A small self-supervised image encoder, trained from scratch: 10.8M parameters.
Rows from block 7, named by matrix and row number. Rows with one number belong to one attention dimension. Each number is 50 + 15 x the weight over its row's rms, rounded and kept within 0 to 99. All counts start at 0. After the name is the row's rms in percent of the matrix's.
# v: attention query, key and value (stacked) (model.blocks.7.attn.qkv.weight, 384x160, the v third), inputs 0-159
# proj: attention output (model.blocks.7.attn.proj.weight, 160x128, transposed), outputs 0-159
v.20 076:54 61 34 35 53 26 70 26 40 81 49 44 45 71 56 31 24 43 59 06 40 46 51 45 59 28 55 49 42 68 54 46 32 72 62 34 29 48 38 59 71 57 43 55 42 35 61 33 54 30 76 27 38 68 50 41 51 28 46 68 22 49 56 56 38 31 41 25 49 70 62 63 43 69 40 61 41 34 46 35 57 55 30 26 59 49 67 62 58 46 57 49 62 24 31 48 40 52 37 46 63 76 59 50 37 52 48 45 58 77 48 53 25 41 58 57 79 30 68 46 29 61 67 59 14 64 18 61 60 16 45 64 62 56 65 64 65 46 70 49 58 74 48 44 34 72 72 36 32 62 49 41 62 49 42 31 66 64 47 70
v.21 093:52 53 69 67 44 36 58 35 50 57 35 44 44 33 50 43 74 36 35 33 30 63 51 64 59 51 31 30 68 56 74 67 77 27 72 61 22 60 59 57 55 29 38 75 46 50 41 59 53 59 31 51 43 38 61 55 48 60 30 66 56 55 55 61 31 31 73 44 38 58 40 28 19 76 49 35 50 27 62 59 68 59 56 69 55 65 70 82 64 63 51 55 37 40 57 70 79 68 29 45 53 52 46 41 46 37 27 20 58 82 30 43 44 64 66 44 72 71 49 63 32 23 29 67 23 29 42 67 70 53 42 38 70 66 74 39 51 45 57 22 46 49 36 52 25 57 49 51 58 37 52 49 32 39 49 34 49 23 66 39
v.22 093:75 61 59 43 54 23 56 61 49 68 49 42 46 68 57 50 74 60 40 53 39 28 65 41 50 46 35 48 37 63 44 43 48 59 63 63 46 36 54 31 46 67 57 44 55 41 82 50 66 67 55 58 57 69 41 51 71 30 41 45 27 44 56 62 63 40 30 42 40 77 31 61 09 57 45 50 22 24 61 30 52 50 26 58 30 36 73 75 42 41 47 14 51 42 34 51 64 37 38 43 32 63 68 69 42 50 38 51 49 79 53 27 20 17 70 49 67 64 31 89 59 76 48 62 55 76 29 58 39 41 40 39 35 51 76 60 57 45 51 57 72 60 47 38 48 70 38 71 55 58 42 36 45 47 55 27 73 59 23 63
v.23 096:56 41 47 62 46 66 45 46 60 36 39 67 39 57 38 79 38 57 62 59 92 45 50 59 83 70 35 70 40 57 74 25 30 72 72 38 63 80 61 74 38 46 53 26 68 35 48 62 64 64 26 78 32 61 44 53 64 58 40 81 64 48 39 46 56 45 36 65 27 36 33 75 32 34 42 53 51 48 54 33 26 63 25 37 52 55 44 47 68 60 41 62 63 34 54 49 44 43 44 49 32 27 23 59 47 35 74 57 64 59 47 47 66 66 58 55 34 40 44 26 41 53 61 46 42 68 51 44 57 46 21 23 46 50 31 73 71 28 42 61 43 51 77 42 56 55 52 78 33 66 14 50 42 68 23 52 55 51 47 58
v.24 095:37 80 70 31 51 58 66 60 51 48 46 58 38 56 42 57 51 29 39 58 57 37 58 43 42 45 67 56 42 53 84 57 65 55 53 78 56 59 52 39 25 59 65 08 50 25 62 32 58 47 28 50 51 58 42 70 41 56 40 47 19 75 67 65 69 54 47 43 38 67 62 48 25 35 50 46 65 35 62 34 16 47 53 74 57 51 45 49 26 91 69 29 48 49 69 43 72 61 54 50 63 45 46 52 66 37 36 44 32 89 48 44 34 39 48 31 64 47 18 62 53 63 28 46 67 57 68 33 32 75 58 33 67 29 51 57 37 47 60 70 46 45 44 62 88 73 40 52 62 73 41 62 38 56 70 54 67 52 49 36
v.25 111:19 37 51 40 62 61 56 53 64 33 42 32 47 48 56 27 48 37 78 73 26 45 15 76 38 44 43 64 50 73 44 36 43 29 40 47 41 44 30 66 53 28 52 54 41 83 41 76 44 38 63 35 34 53 65 19 36 44 55 35 63 58 54 51 35 54 60 64 43 48 73 44 77 49 61 49 61 40 39 42 43 55 52 39 49 56 42 21 47 54 37 82 34 80 40 62 35 47 53 55 44 41 40 42 44 66 74 23 44 18 55 65 71 55 38 64 34 45 79 36 34 34 30 35 68 32 67 43 67 58 68 29 68 76 64 27 71 49 48 38 51 62 30 44 45 29 43 29 50 43 45 66 39 39 27 59 25 68 51 67
v.26 099:72 44 48 50 59 69 24 65 43 58 52 49 37 91 64 61 71 69 37 55 59 52 50 44 76 56 35 59 19 28 63 51 48 86 75 56 61 48 63 80 47 63 65 33 65 45 57 54 42 63 19 61 57 31 53 67 42 47 69 69 34 60 46 44 52 36 50 66 63 29 52 46 67 20 67 33 52 62 60 24 21 73 30 64 48 42 14 36 69 53 54 53 53 40 41 68 16 14 70 64 40 47 37 53 58 45 44 70 62 29 67 29 39 49 44 36 38 33 46 56 75 52 72 36 49 48 52 44 57 62 37 54 65 33 48 49 57 60 41 55 37 60 52 57 47 31 51 79 52 80 27 52 39 49 53 61 35 36 59 34
v.27 080:61 62 75 56 70 63 42 59 60 37 68 75 33 89 37 80 48 48 34 66 85 53 66 36 47 43 33 48 45 39 69 38 57 75 72 34 79 60 40 56 57 69 55 33 58 31 60 48 62 65 11 46 57 52 55 75 37 44 72 43 65 40 49 51 68 49 60 51 49 52 51 46 61 17 73 40 70 59 62 39 34 81 47 51 32 64 58 45 60 32 48 55 64 36 69 26 55 43 51 79 55 56 23 39 39 48 54 66 57 35 52 52 64 59 38 37 47 48 55 49 64 34 32 52 46 36 70 54 34 41 28 37 33 50 31 54 46 60 52 53 63 22 61 52 69 58 39 83 44 94 50 54 33 53 24 59 68 33 63 38
v.28 090:60 33 39 50 21 46 51 56 48 51 34 47 50 48 49 34 43 74 39 12 46 28 79 58 29 53 52 18 55 62 45 40 37 33 55 12 47 75 62 37 77 50 46 68 47 42 65 61 37 64 76 60 45 68 45 56 60 55 62 73 61 42 33 35 35 46 62 62 67 45 49 36 69 74 35 39 28 43 63 47 53 30 66 56 68 30 69 26 58 12 50 39 66 53 59 64 54 41 23 63 47 30 35 61 43 57 67 52 46 28 50 56 61 72 43 36 36 73 84 22 37 53 66 37 25 60 31 48 55 27 50 57 39 49 67 68 36 48 48 66 29 59 69 53 30 47 73 63 52 51 53 69 37 51 68 47 64 65 23 43
v.29 099:37 48 54 34 61 59 35 48 46 59 35 57 71 71 44 66 30 40 37 88 51 63 58 52 58 50 54 84 54 59 74 51 43 65 69 41 57 74 52 50 37 29 78 35 82 68 67 74 73 56 42 56 68 51 39 54 27 42 58 52 34 78 55 50 55 46 52 68 30 29 59 56 35 30 49 62 74 38 62 30 26 36 43 64 50 64 39 37 53 66 46 75 69 31 39 39 59 56 47 55 65 24 43 34 67 52 71 52 63 46 71 68 38 60 56 34 40 29 59 56 28 39 20 24 73 45 67 59 63 53 60 46 34 62 55 68 49 59 33 56 47 32 62 22 50 62 43 55 70 80 27 83 51 46 26 64 56 34 46 62
v.30 095:47 47 44 46 64 21 63 46 39 62 64 25 74 34 48 38 46 57 63 37 67 65 68 42 32 57 68 23 44 37 50 62 25 65 20 41 42 32 65 36 60 44 40 37 70 30 51 20 51 56 75 26 67 57 53 81 44 38 39 65 48 73 44 37 73 54 35 28 43 79 36 54 26 36 65 51 35 56 67 42 59 43 49 61 63 49 71 67 32 67 77 23 45 53 63 44 63 40 48 64 39 52 40 66 30 34 32 78 40 77 33 49 27 53 31 50 48 35 57 56 50 77 37 64 41 41 57 61 29 63 58 72 33 32 35 52 26 69 43 44 49 37 70 69 44 51 61 58 31 55 43 60 39 31 79 60 62 31 25 57
v.31 090:64 50 39 47 49 66 43 61 31 65 68 30 37 34 48 67 73 36 58 46 26 61 82 34 63 47 61 25 66 29 57 76 57 66 27 60 27 41 40 53 75 60 63 36 51 52 50 56 31 41 59 21 72 49 55 73 28 56 39 37 35 53 51 40 36 35 54 34 70 57 53 41 69 56 49 54 48 41 57 75 29 64 60 71 55 27 76 71 39 59 51 38 69 54 50 58 42 69 28 62 63 61 65 61 26 64 62 60 36 66 52 27 52 35 39 59 11 41 23 49 72 56 67 57 49 44 65 46 42 48 56 83 60 47 28 37 21 64 70 54 42 37 42 73 72 70 33 69 32 38 58 29 71 60 49 47 40 69 64 43
v.32 113:38 32 68 70 38 37 73 52 45 69 44 23 57 27 30 23 34 26 64 53 09 62 21 43 46 36 47 54 70 53 37 44 77 15 44 29 38 24 52 41 57 27 28 49 21 68 43 55 57 32 71 43 53 48 62 32 41 42 53 49 59 39 30 53 26 41 62 66 48 36 56 22 49 77 56 45 64 58 37 42 69 41 57 67 73 64 50 47 45 68 56 71 56 57 56 56 62 74 31 59 70 52 55 34 39 46 23 15 37 42 38 62 49 50 54 50 60 48 67 63 54 31 57 37 60 36 49 45 55 47 69 60 47 66 73 40 66 65 46 58 27 50 55 57 45 41 67 39 67 20 72 60 31 53 46 69 39 59 82 62
v.33 095:64 53 63 28 58 50 40 35 52 62 74 52 56 77 46 76 61 43 36 87 58 32 62 32 80 54 58 52 32 35 48 69 36 73 48 77 56 42 43 43 50 67 82 24 89 42 53 64 53 38 29 67 50 63 48 69 30 41 55 47 33 59 75 51 70 35 48 55 46 75 59 57 54 27 51 59 54 59 65 48 34 67 33 48 51 47 65 67 50 63 68 53 63 57 42 54 27 26 79 79 48 46 32 34 57 47 54 67 36 42 59 52 28 52 49 30 28 35 37 34 36 48 44 50 47 32 42 42 46 63 42 63 36 07 35 68 38 33 37 70 62 34 56 32 69 77 30 58 45 64 26 65 55 38 57 43 50 41 25 41
v.34 081:62 54 45 51 39 67 26 52 52 23 70 88 48 65 65 32 35 74 60 40 48 47 50 23 62 54 44 31 29 35 33 37 55 60 59 23 42 71 42 79 66 42 54 74 54 46 39 52 43 47 62 78 34 40 38 41 72 48 76 91 61 50 46 51 42 54 34 46 31 37 50 63 38 57 51 39 54 54 65 67 76 42 71 49 61 36 38 27 40 51 26 45 51 71 51 48 27 57 22 48 41 38 63 65 66 38 51 38 47 59 47 60 36 73 39 64 49 37 53 20 43 74 58 34 31 63 37 54 41 39 47 53 66 20 37 69 52 48 27 59 35 76 71 56 37 39 88 71 24 70 53 66 70 47 40 59 47 49 52 35
v.35 080:19 55 35 47 58 25 55 63 29 61 47 54 59 18 31 20 36 29 65 58 15 62 30 21 56 51 52 51 78 64 47 67 49 31 51 43 31 24 36 36 67 26 32 24 60 58 40 40 38 35 70 35 35 31 42 70 44 38 55 13 35 52 70 54 25 34 58 28 47 63 37 39 34 52 69 39 64 38 30 66 37 63 48 58 63 23 64 38 49 47 60 51 63 57 70 61 74 75 22 64 56 52 52 42 58 48 61 62 33 54 28 35 48 32 43 83 57 66 71 26 38 43 40 63 54 45 41 26 37 62 74 49 47 64 44 46 63 41 44 41 56 54 54 58 56 73 55 47 41 52 68 46 59 40 40 69 49 25 54 61
v.36 108:34 43 39 67 39 46 57 39 47 77 33 32 54 25 43 32 68 56 63 18 23 34 27 42 31 48 30 24 60 64 55 44 78 29 57 35 29 37 54 54 53 46 34 91 33 54 41 70 21 40 75 31 34 52 35 45 53 58 46 55 42 27 56 32 27 45 61 53 48 57 57 50 46 67 33 39 58 63 52 65 82 57 55 37 51 44 54 62 48 61 53 42 30 56 58 47 59 87 39 19 54 63 65 52 58 42 50 26 36 49 42 75 48 52 40 51 67 70 60 59 62 34 69 64 35 48 40 65 55 65 65 56 50 86 59 22 62 55 65 45 53 72 59 78 22 50 55 44 60 20 65 38 57 65 32 41 60 72 67 47
v.37 080:45 35 40 40 68 81 13 33 39 65 36 56 32 53 69 52 47 43 68 77 65 49 51 56 75 42 43 53 39 29 29 33 37 49 74 68 47 56 56 65 64 33 57 47 48 50 77 38 74 30 46 62 50 52 63 51 36 77 34 62 52 41 63 45 54 57 65 48 57 57 48 61 67 34 53 35 65 26 47 39 45 41 25 45 21 60 30 26 60 46 50 51 34 24 23 60 30 53 67 35 26 49 69 32 39 46 75 39 74 50 71 30 32 58 46 28 47 63 66 22 49 57 75 40 32 63 63 41 47 31 15 25 52 42 46 60 61 60 54 60 39 57 66 55 53 30 44 64 56 74 38 35 70 62 54 27 39 39 24 26
v.38 104:66 65 65 24 51 59 47 52 52 24 71 38 69 59 39 53 53 56 51 57 60 43 64 52 51 49 72 47 51 26 65 75 58 47 50 55 65 40 51 67 32 39 80 12 91 49 55 61 64 64 53 64 53 34 49 37 44 56 42 35 56 73 43 52 88 45 61 60 17 69 56 42 37 42 64 56 46 66 57 47 46 69 42 53 74 54 53 52 56 50 59 34 78 58 59 19 52 19 47 84 65 52 41 42 45 39 72 77 63 71 45 26 21 36 42 54 45 37 51 49 60 46 57 56 72 68 77 47 46 62 74 43 55 36 51 75 24 47 33 58 42 35 70 44 65 52 45 83 45 75 58 71 48 33 48 50 68 31 27 38
v.39 095:38 60 61 51 54 62 56 23 81 64 40 69 61 75 37 63 67 35 62 52 50 55 31 55 46 76 55 77 61 40 68 41 62 61 72 52 63 72 49 58 12 39 55 38 67 71 69 66 70 70 25 57 65 49 39 59 22 44 42 40 54 41 47 39 63 65 38 60 41 39 69 65 18 36 59 56 68 40 62 23 49 61 38 51 45 72 31 33 68 48 30 57 37 47 45 62 39 53 54 66 47 43 23 67 57 29 66 26 65 37 79 35 64 64 46 45 61 47 40 65 31 35 21 35 66 47 53 70 50 53 43 32 46 55 56 67 61 44 59 32 68 57 61 18 74 56 71 48 38 84 51 57 41 54 20 57 35 47 68 63
v.40 092:56 42 49 53 34 36 41 37 62 55 35 39 39 21 46 27 49 27 59 52 12 55 28 36 48 38 52 30 69 51 53 57 52 29 50 70 32 58 34 62 65 34 24 85 23 71 35 67 47 45 81 21 48 60 47 31 40 67 28 32 30 41 37 66 33 46 53 61 74 61 66 49 66 81 52 52 40 67 62 60 61 49 65 46 31 42 50 48 42 73 31 69 24 37 57 65 38 83 43 24 59 76 62 39 64 55 49 35 36 57 36 59 70 51 32 61 46 73 32 49 38 51 55 47 54 54 57 48 40 64 29 40 64 82 50 47 44 42 59 45 40 61 41 48 40 53 61 09 57 19 52 38 43 63 57 41 44 50 75 33
v.41 102:51 68 41 22 70 50 56 52 62 40 45 71 69 75 44 68 55 49 50 58 73 73 58 38 58 54 42 49 42 32 61 83 45 80 63 53 50 44 50 54 27 63 73 17 85 36 59 22 52 29 46 41 63 54 62 83 60 39 57 65 54 59 45 61 68 35 48 56 52 76 24 72 62 36 55 54 36 45 49 66 23 60 31 57 50 38 42 40 47 58 61 34 72 53 34 20 47 25 59 62 35 53 26 45 59 38 40 53 50 62 55 31 17 47 54 54 37 36 49 52 48 75 39 45 34 49 57 37 51 30 69 61 50 25 45 61 34 49 51 56 71 30 62 59 61 68 31 80 22 66 37 36 51 28 60 59 75 40 33 25
proj.20 062:46 53 46 49 42 51 25 66 49 49 47 50 82 48 49 43 57 55 58 58 33 52 62 22 50 34 53 54 54 61 82 58 75 63 61 56 33 43 67 67 67 50 15 48 51 71 57 59 47 13 48 60 16 41 40 11 42 35 39 45 42 59 38 18 40 48 32 60 78 32 23 60 61 59 54 61 44 55 59 68 74 59 53 39 54 30 24 25 46 63 45 38 55 49 49 48 59 44 43 43 68 49 71 52 63 54 32 52 37 51 47 73 64 37 41 61 37 21 53 54 60 29 57 67 53 54 51 61 19 31 31 54 72 59 41 36 51 71 54 62 23 51 35 54 53 44 38 47 72 26 61 38 14 33 34 43 12 52 81 59
proj.21 089:58 24 36 19 36 84 48 79 50 84 52 69 58 64 49 68 68 57 53 55 58 26 71 52 42 57 59 58 37 26 78 53 52 60 47 69 30 61 79 68 53 69 26 43 58 60 75 70 54 55 30 47 46 24 50 36 56 49 52 46 53 57 41 43 41 66 38 70 65 73 38 43 89 36 49 71 44 34 55 74 51 57 47 60 41 57 56 34 54 50 28 44 39 42 49 44 29 65 36 43 57 38 57 47 36 55 35 56 58 26 42 79 66 45 65 80 44 33 35 44 57 36 76 69 55 52 51 53 50 71 51 56 81 41 45 64 73 62 27 89 32 59 75 64 60 34 55 57 52 45 68 31 45 57 48 47 28 31 65 47
proj.22 084:41 55 67 51 43 61 38 65 58 38 42 51 69 29 80 44 34 63 66 44 38 47 58 30 50 45 45 41 76 60 74 62 58 44 61 50 46 51 55 51 62 45 51 54 47 68 39 74 30 23 80 43 18 18 36 29 42 42 43 39 31 66 21 23 57 43 29 51 68 58 53 62 59 49 45 74 56 55 57 41 70 58 50 34 26 57 48 48 68 69 49 47 49 74 67 33 59 54 51 58 78 46 58 61 63 51 48 64 60 33 14 99 46 36 40 61 51 52 83 39 37 40 43 54 61 57 55 43 55 27 52 46 44 45 52 33 28 49 62 34 13 62 44 77 36 41 51 64 52 35 52 66 30 48 53 47 16 62 81 64
proj.23 091:34 64 41 62 74 40 68 52 69 37 54 29 14 51 53 57 43 52 46 36 22 84 61 81 36 42 53 60 47 53 10 43 26 26 12 58 75 47 44 40 51 59 68 50 70 45 49 48 56 51 52 33 48 61 39 50 37 53 62 56 46 41 76 53 80 35 50 34 33 54 61 41 62 50 44 43 40 54 47 10 42 49 70 61 47 69 51 71 59 38 54 50 38 65 28 42 62 36 39 68 47 48 48 59 69 74 52 53 41 73 25 36 30 58 43 30 15 49 52 59 36 64 61 55 78 67 33 50 50 22 52 41 46 28 39 41 50 37 78 10 63 33 29 38 54 39 43 44 59 50 35 52 73 62 52 50 57 51 42 64
proj.24 089:53 18 58 62 62 91 62 81 59 44 51 62 41 52 57 72 26 50 55 58 58 39 57 61 48 75 53 49 58 44 53 39 36 53 66 47 53 67 30 41 45 58 97 41 67 55 40 52 45 65 56 35 55 18 57 53 43 49 52 32 54 55 29 45 72 57 42 61 54 75 63 59 53 40 24 71 69 35 67 43 44 53 35 46 09 69 54 72 68 54 54 62 35 80 34 63 45 52 59 65 53 54 41 61 51 39 60 50 85 24 55 83 42 47 57 55 53 59 69 45 42 62 58 39 54 57 69 37 53 60 47 85 20 51 55 40 25 41 67 53 51 50 67 75 44 42 41 49 18 70 63 80 55 66 66 44 44 47 26 64
proj.25 114:68 47 27 15 42 42 40 40 39 67 56 45 21 57 27 51 66 46 34 48 57 54 49 69 41 31 52 58 25 22 22 43 47 57 22 73 50 51 49 46 43 67 45 38 44 31 39 37 66 62 17 70 79 63 51 54 57 64 69 53 76 42 71 63 53 59 83 37 30 43 36 40 63 49 61 28 30 61 35 65 34 36 51 64 73 35 59 38 30 34 38 54 40 37 45 35 47 36 51 38 18 42 46 47 30 61 60 49 29 62 61 07 45 65 58 50 34 59 24 52 66 69 69 54 38 52 65 66 54 62 67 49 48 47 38 70 61 49 32 54 77 57 53 29 65 67 57 41 27 49 44 37 74 55 49 56 62 28 22 51
proj.26 096:45 61 49 78 74 35 61 40 64 25 48 35 21 53 80 54 28 50 49 52 20 61 48 61 44 64 49 49 64 50 35 41 26 19 15 33 66 46 39 40 39 57 76 47 59 55 44 29 49 67 69 33 43 63 46 42 53 41 46 51 36 29 67 67 88 44 42 23 37 45 47 49 40 43 42 42 58 70 39 12 38 51 76 46 41 63 50 65 59 48 53 46 48 71 37 52 59 22 62 60 47 64 53 68 64 76 56 46 45 58 44 43 25 47 34 28 21 55 72 44 30 57 44 47 82 54 30 40 43 31 58 29 34 33 34 39 47 51 74 14 66 18 29 38 61 55 35 46 52 48 39 55 54 48 65 64 62 53 34 49
proj.27 071:31 46 48 58 80 46 64 47 64 31 49 31 16 38 58 59 26 50 60 45 26 83 55 86 47 83 46 50 66 64 18 32 29 40 43 45 81 70 34 39 57 46 79 62 61 43 42 47 49 75 70 34 65 49 38 52 43 41 61 47 44 31 68 67 66 39 54 38 24 68 74 47 48 42 34 38 43 56 40 21 39 45 45 56 38 62 38 78 76 40 59 55 39 67 43 61 65 33 41 79 59 51 31 61 49 66 47 39 62 59 51 30 33 62 21 29 34 58 51 58 26 71 60 40 70 46 47 36 59 26 46 57 41 36 54 40 39 36 67 19 76 32 51 43 53 41 50 34 45 57 38 65 57 59 60 38 68 56 31 57
proj.28 086:41 88 44 50 46 24 42 31 26 47 53 50 81 44 49 25 73 39 35 29 51 54 39 39 63 34 35 55 45 50 53 83 61 40 43 57 42 31 59 60 52 29 24 85 41 61 59 57 56 22 54 61 39 60 63 47 38 54 38 68 46 63 58 29 37 25 44 58 51 43 27 60 56 64 68 24 50 57 59 45 80 51 37 64 60 40 54 41 26 49 44 27 54 30 52 43 53 45 47 32 47 55 68 52 73 44 44 63 22 53 28 47 67 48 30 50 64 39 40 59 52 55 43 54 52 45 27 67 32 29 54 34 74 52 66 52 57 54 38 19 32 51 35 50 51 57 53 42 97 41 36 26 60 18 26 34 49 48 90 40
proj.29 107:45 36 39 26 60 69 56 71 59 42 49 45 11 46 47 67 35 50 52 38 39 72 64 98 45 46 46 56 32 38 15 38 34 46 35 57 66 80 50 34 58 63 72 40 66 36 36 51 60 71 46 48 48 41 49 51 46 53 68 45 62 37 63 44 77 56 57 33 38 87 68 50 68 40 44 45 34 50 43 39 42 56 48 54 25 53 46 76 44 40 52 53 16 64 30 42 59 31 48 68 37 39 41 52 50 70 64 55 71 49 39 37 27 57 42 51 19 60 44 49 46 89 73 39 46 71 48 53 42 33 53 72 38 34 32 42 34 44 72 39 77 45 47 45 54 37 47 35 23 43 36 68 81 64 59 43 51 46 18 67
proj.30 092:55 50 64 57 58 48 53 54 57 41 35 51 80 41 57 51 46 49 68 53 74 34 45 32 61 60 39 44 60 71 70 65 62 75 92 39 50 59 45 56 61 47 52 55 41 64 60 56 34 29 64 39 29 26 52 49 47 46 39 45 31 54 18 22 31 42 29 72 67 53 49 68 24 56 49 66 66 40 66 44 66 36 25 33 27 54 42 74 63 54 65 40 67 55 56 68 56 80 43 52 57 60 55 45 57 24 33 57 67 33 51 81 61 26 47 64 62 52 56 56 53 40 34 62 55 44 38 37 34 57 17 72 58 73 81 41 21 43 50 69 24 62 56 73 35 40 72 55 67 59 63 63 28 47 41 26 42 74 77 57
proj.31 090:75 42 72 69 55 41 49 30 38 41 55 42 81 60 45 55 26 54 71 67 75 25 31 25 55 67 48 44 68 61 76 58 65 74 85 36 50 42 16 61 45 48 61 50 55 46 50 24 35 44 53 54 63 41 57 58 62 46 31 24 39 65 30 52 29 50 40 57 51 40 47 61 14 42 36 42 73 49 67 49 52 49 28 35 48 42 50 54 48 62 69 55 69 50 52 69 44 64 61 58 46 63 48 39 40 21 46 56 69 31 77 59 49 24 53 56 79 52 55 42 50 48 19 36 42 32 65 45 42 82 37 60 38 64 68 31 28 51 29 83 50 43 73 65 52 55 39 56 44 78 67 62 30 34 55 42 66 53 48 25
proj.32 122:64 28 64 18 23 72 37 63 40 68 55 76 59 61 35 49 81 44 42 48 62 27 57 40 50 35 50 58 31 27 84 43 63 59 60 75 20 59 60 68 32 46 41 40 47 31 38 66 59 51 29 71 72 44 50 53 46 56 62 40 67 64 31 49 37 61 68 60 62 50 55 49 71 46 46 53 51 42 51 83 39 62 49 66 58 44 51 32 28 67 34 52 34 24 50 35 32 60 44 37 46 31 53 45 27 38 60 48 42 46 52 45 69 50 78 73 72 48 38 32 60 45 56 54 15 46 73 81 59 86 60 62 51 43 38 61 70 49 25 81 54 74 76 54 50 56 47 55 43 38 61 44 68 39 43 63 39 19 45 52
proj.33 093:43 43 45 78 80 48 63 56 72 31 54 34 33 42 63 64 06 55 54 55 43 61 39 74 48 61 47 41 60 70 16 44 34 60 59 25 76 62 22 28 59 63 85 52 57 58 55 35 47 67 56 41 43 43 50 48 49 47 56 50 36 38 47 53 57 58 29 48 40 51 62 49 28 41 38 47 59 44 49 18 59 43 45 34 32 58 54 84 77 43 66 51 50 75 38 77 58 58 60 66 56 61 42 56 57 54 43 49 78 42 62 61 22 53 39 38 39 63 57 62 39 69 51 34 72 67 40 16 41 36 36 59 34 62 67 29 10 36 73 34 55 44 49 52 51 40 59 43 33 71 54 68 48 70 64 34 59 80 29 61
proj.34 069:44 75 33 66 43 16 70 51 34 43 66 35 55 56 62 32 47 63 15 26 44 59 46 88 51 25 41 59 52 54 34 72 36 36 37 40 69 30 62 44 56 45 29 75 48 68 74 55 62 35 74 50 46 89 55 52 49 71 48 64 35 43 67 39 54 33 51 49 49 37 37 58 50 51 71 49 43 40 49 47 61 44 48 70 59 56 59 67 35 61 56 16 57 47 42 42 58 51 37 44 57 46 69 50 64 65 31 49 28 57 18 53 42 75 38 30 49 30 64 51 50 44 29 55 77 47 17 53 55 48 55 16 72 37 70 75 74 58 59 36 41 57 54 42 45 42 68 74 93 42 44 39 59 47 36 44 49 67 67 46
proj.35 069:59 25 64 40 40 62 44 47 47 52 52 60 65 66 13 79 55 50 79 66 74 34 47 49 66 40 63 44 26 62 57 45 68 90 80 58 58 67 64 53 65 52 47 28 44 44 59 46 54 52 29 71 54 51 61 46 52 41 47 25 52 52 31 57 12 66 53 74 53 41 54 71 45 50 53 52 47 53 75 74 54 48 28 41 56 38 42 40 40 46 49 60 49 39 61 61 27 63 45 42 47 42 43 34 24 31 55 56 64 37 77 42 72 56 49 60 58 60 22 68 73 38 56 41 34 47 89 42 54 63 34 63 49 83 55 62 42 36 32 85 68 55 74 58 43 50 51 65 65 80 68 64 29 51 47 17 39 56 59 39
proj.36 115:58 38 48 39 33 45 44 55 24 69 55 76 73 62 44 43 80 49 45 49 63 30 46 27 50 44 49 44 41 35 90 55 60 58 45 63 12 35 52 65 42 45 19 52 40 58 44 72 50 35 33 48 56 54 66 52 48 65 41 49 56 68 37 57 34 45 55 61 60 40 34 43 72 51 43 44 56 45 45 82 46 61 61 68 65 45 58 13 37 58 37 45 55 29 50 46 42 70 59 26 60 44 71 52 36 37 53 36 28 44 36 63 84 55 72 75 71 41 44 31 58 20 44 63 35 36 56 76 58 86 55 40 71 50 52 62 74 62 25 81 36 62 70 56 51 66 41 61 65 44 69 23 49 36 51 58 34 30 69 32
proj.37 071:53 68 46 79 62 34 46 27 67 38 42 38 22 52 68 49 29 56 39 51 25 67 34 55 46 67 62 59 64 47 21 34 24 21 20 48 70 22 33 43 50 68 72 43 43 54 59 43 51 51 60 42 51 65 39 67 43 52 51 49 45 37 74 65 75 49 45 23 36 40 53 54 37 49 54 45 49 71 35 16 40 45 61 57 66 53 62 52 66 55 51 42 62 51 48 58 67 16 53 56 50 64 48 52 65 72 60 50 20 68 43 42 36 43 26 28 17 53 52 64 45 43 55 58 90 42 40 27 68 20 54 21 43 43 45 61 60 43 69 10 58 33 19 36 68 49 49 60 56 61 39 58 58 70 36 59 51 61 42 56
proj.38 100:40 33 59 57 68 56 68 62 73 41 58 30 33 48 51 67 23 55 56 54 52 59 60 74 51 61 41 48 39 73 33 51 44 60 73 37 69 87 43 32 54 46 80 56 56 39 42 42 47 71 64 60 49 35 50 60 53 43 62 49 56 41 50 37 44 47 43 53 49 74 70 56 33 46 40 61 60 46 65 26 52 48 26 28 16 59 37 87 53 36 65 57 37 70 36 72 52 58 51 66 42 56 32 59 63 43 38 55 92 44 78 43 23 61 43 44 41 64 55 53 41 88 49 28 38 57 56 39 32 44 34 77 25 50 60 28 12 46 62 43 68 46 56 57 40 43 64 37 30 55 30 78 59 55 74 31 59 65 29 66
proj.39 103:37 36 28 31 52 71 53 73 63 39 48 50 07 54 52 68 40 46 48 30 34 77 63 92 32 56 59 56 39 37 20 36 22 33 20 70 55 66 56 42 53 67 63 46 61 42 38 55 56 71 34 43 58 40 41 42 42 43 62 53 61 29 57 53 69 53 64 27 37 74 57 38 76 41 38 49 30 50 36 38 29 68 69 57 27 54 49 70 47 40 40 60 19 59 44 41 45 32 52 63 37 49 40 56 56 74 66 52 59 56 34 29 43 54 45 44 16 48 59 48 41 76 79 44 53 69 52 55 54 39 61 65 35 31 34 47 54 41 69 35 67 39 51 45 57 42 30 38 32 29 31 52 72 58 68 58 49 34 11 61
proj.40 083:80 34 50 31 39 62 44 50 32 69 71 69 75 69 37 50 63 54 45 55 66 17 59 26 56 41 55 55 49 33 70 56 48 64 41 52 17 23 64 61 41 59 28 43 50 60 61 56 57 34 41 55 55 61 55 60 63 54 48 39 45 62 42 61 34 66 63 54 62 26 23 47 51 47 56 59 47 41 36 84 43 50 58 59 80 34 54 14 44 45 53 53 66 32 54 46 38 55 53 32 52 45 64 37 35 41 50 41 37 42 55 63 74 44 74 67 73 40 36 37 77 21 57 68 47 38 71 53 64 94 53 41 74 56 58 63 79 61 29 99 47 50 71 55 53 65 52 61 41 58 64 25 45 43 40 61 50 41 66 30
proj.41 099:47 56 55 71 67 55 60 42 72 31 38 27 45 38 58 63 19 51 60 66 61 56 35 55 54 68 48 44 65 86 32 51 46 62 73 25 75 63 46 33 67 53 68 49 54 59 62 35 37 48 68 52 35 32 45 41 53 36 42 37 32 39 49 39 47 53 24 57 58 58 63 66 13 47 48 61 56 52 59 30 72 39 32 26 31 57 44 84 69 40 67 50 64 63 52 74 57 52 52 72 54 58 50 46 52 50 32 57 69 51 64 61 32 43 28 35 44 58 56 73 38 56 39 39 75 48 42 09 40 29 22 59 58 71 67 29 11 42 60 37 48 40 35 57 52 32 66 42 54 71 56 74 24 73 51 27 57 74 59 59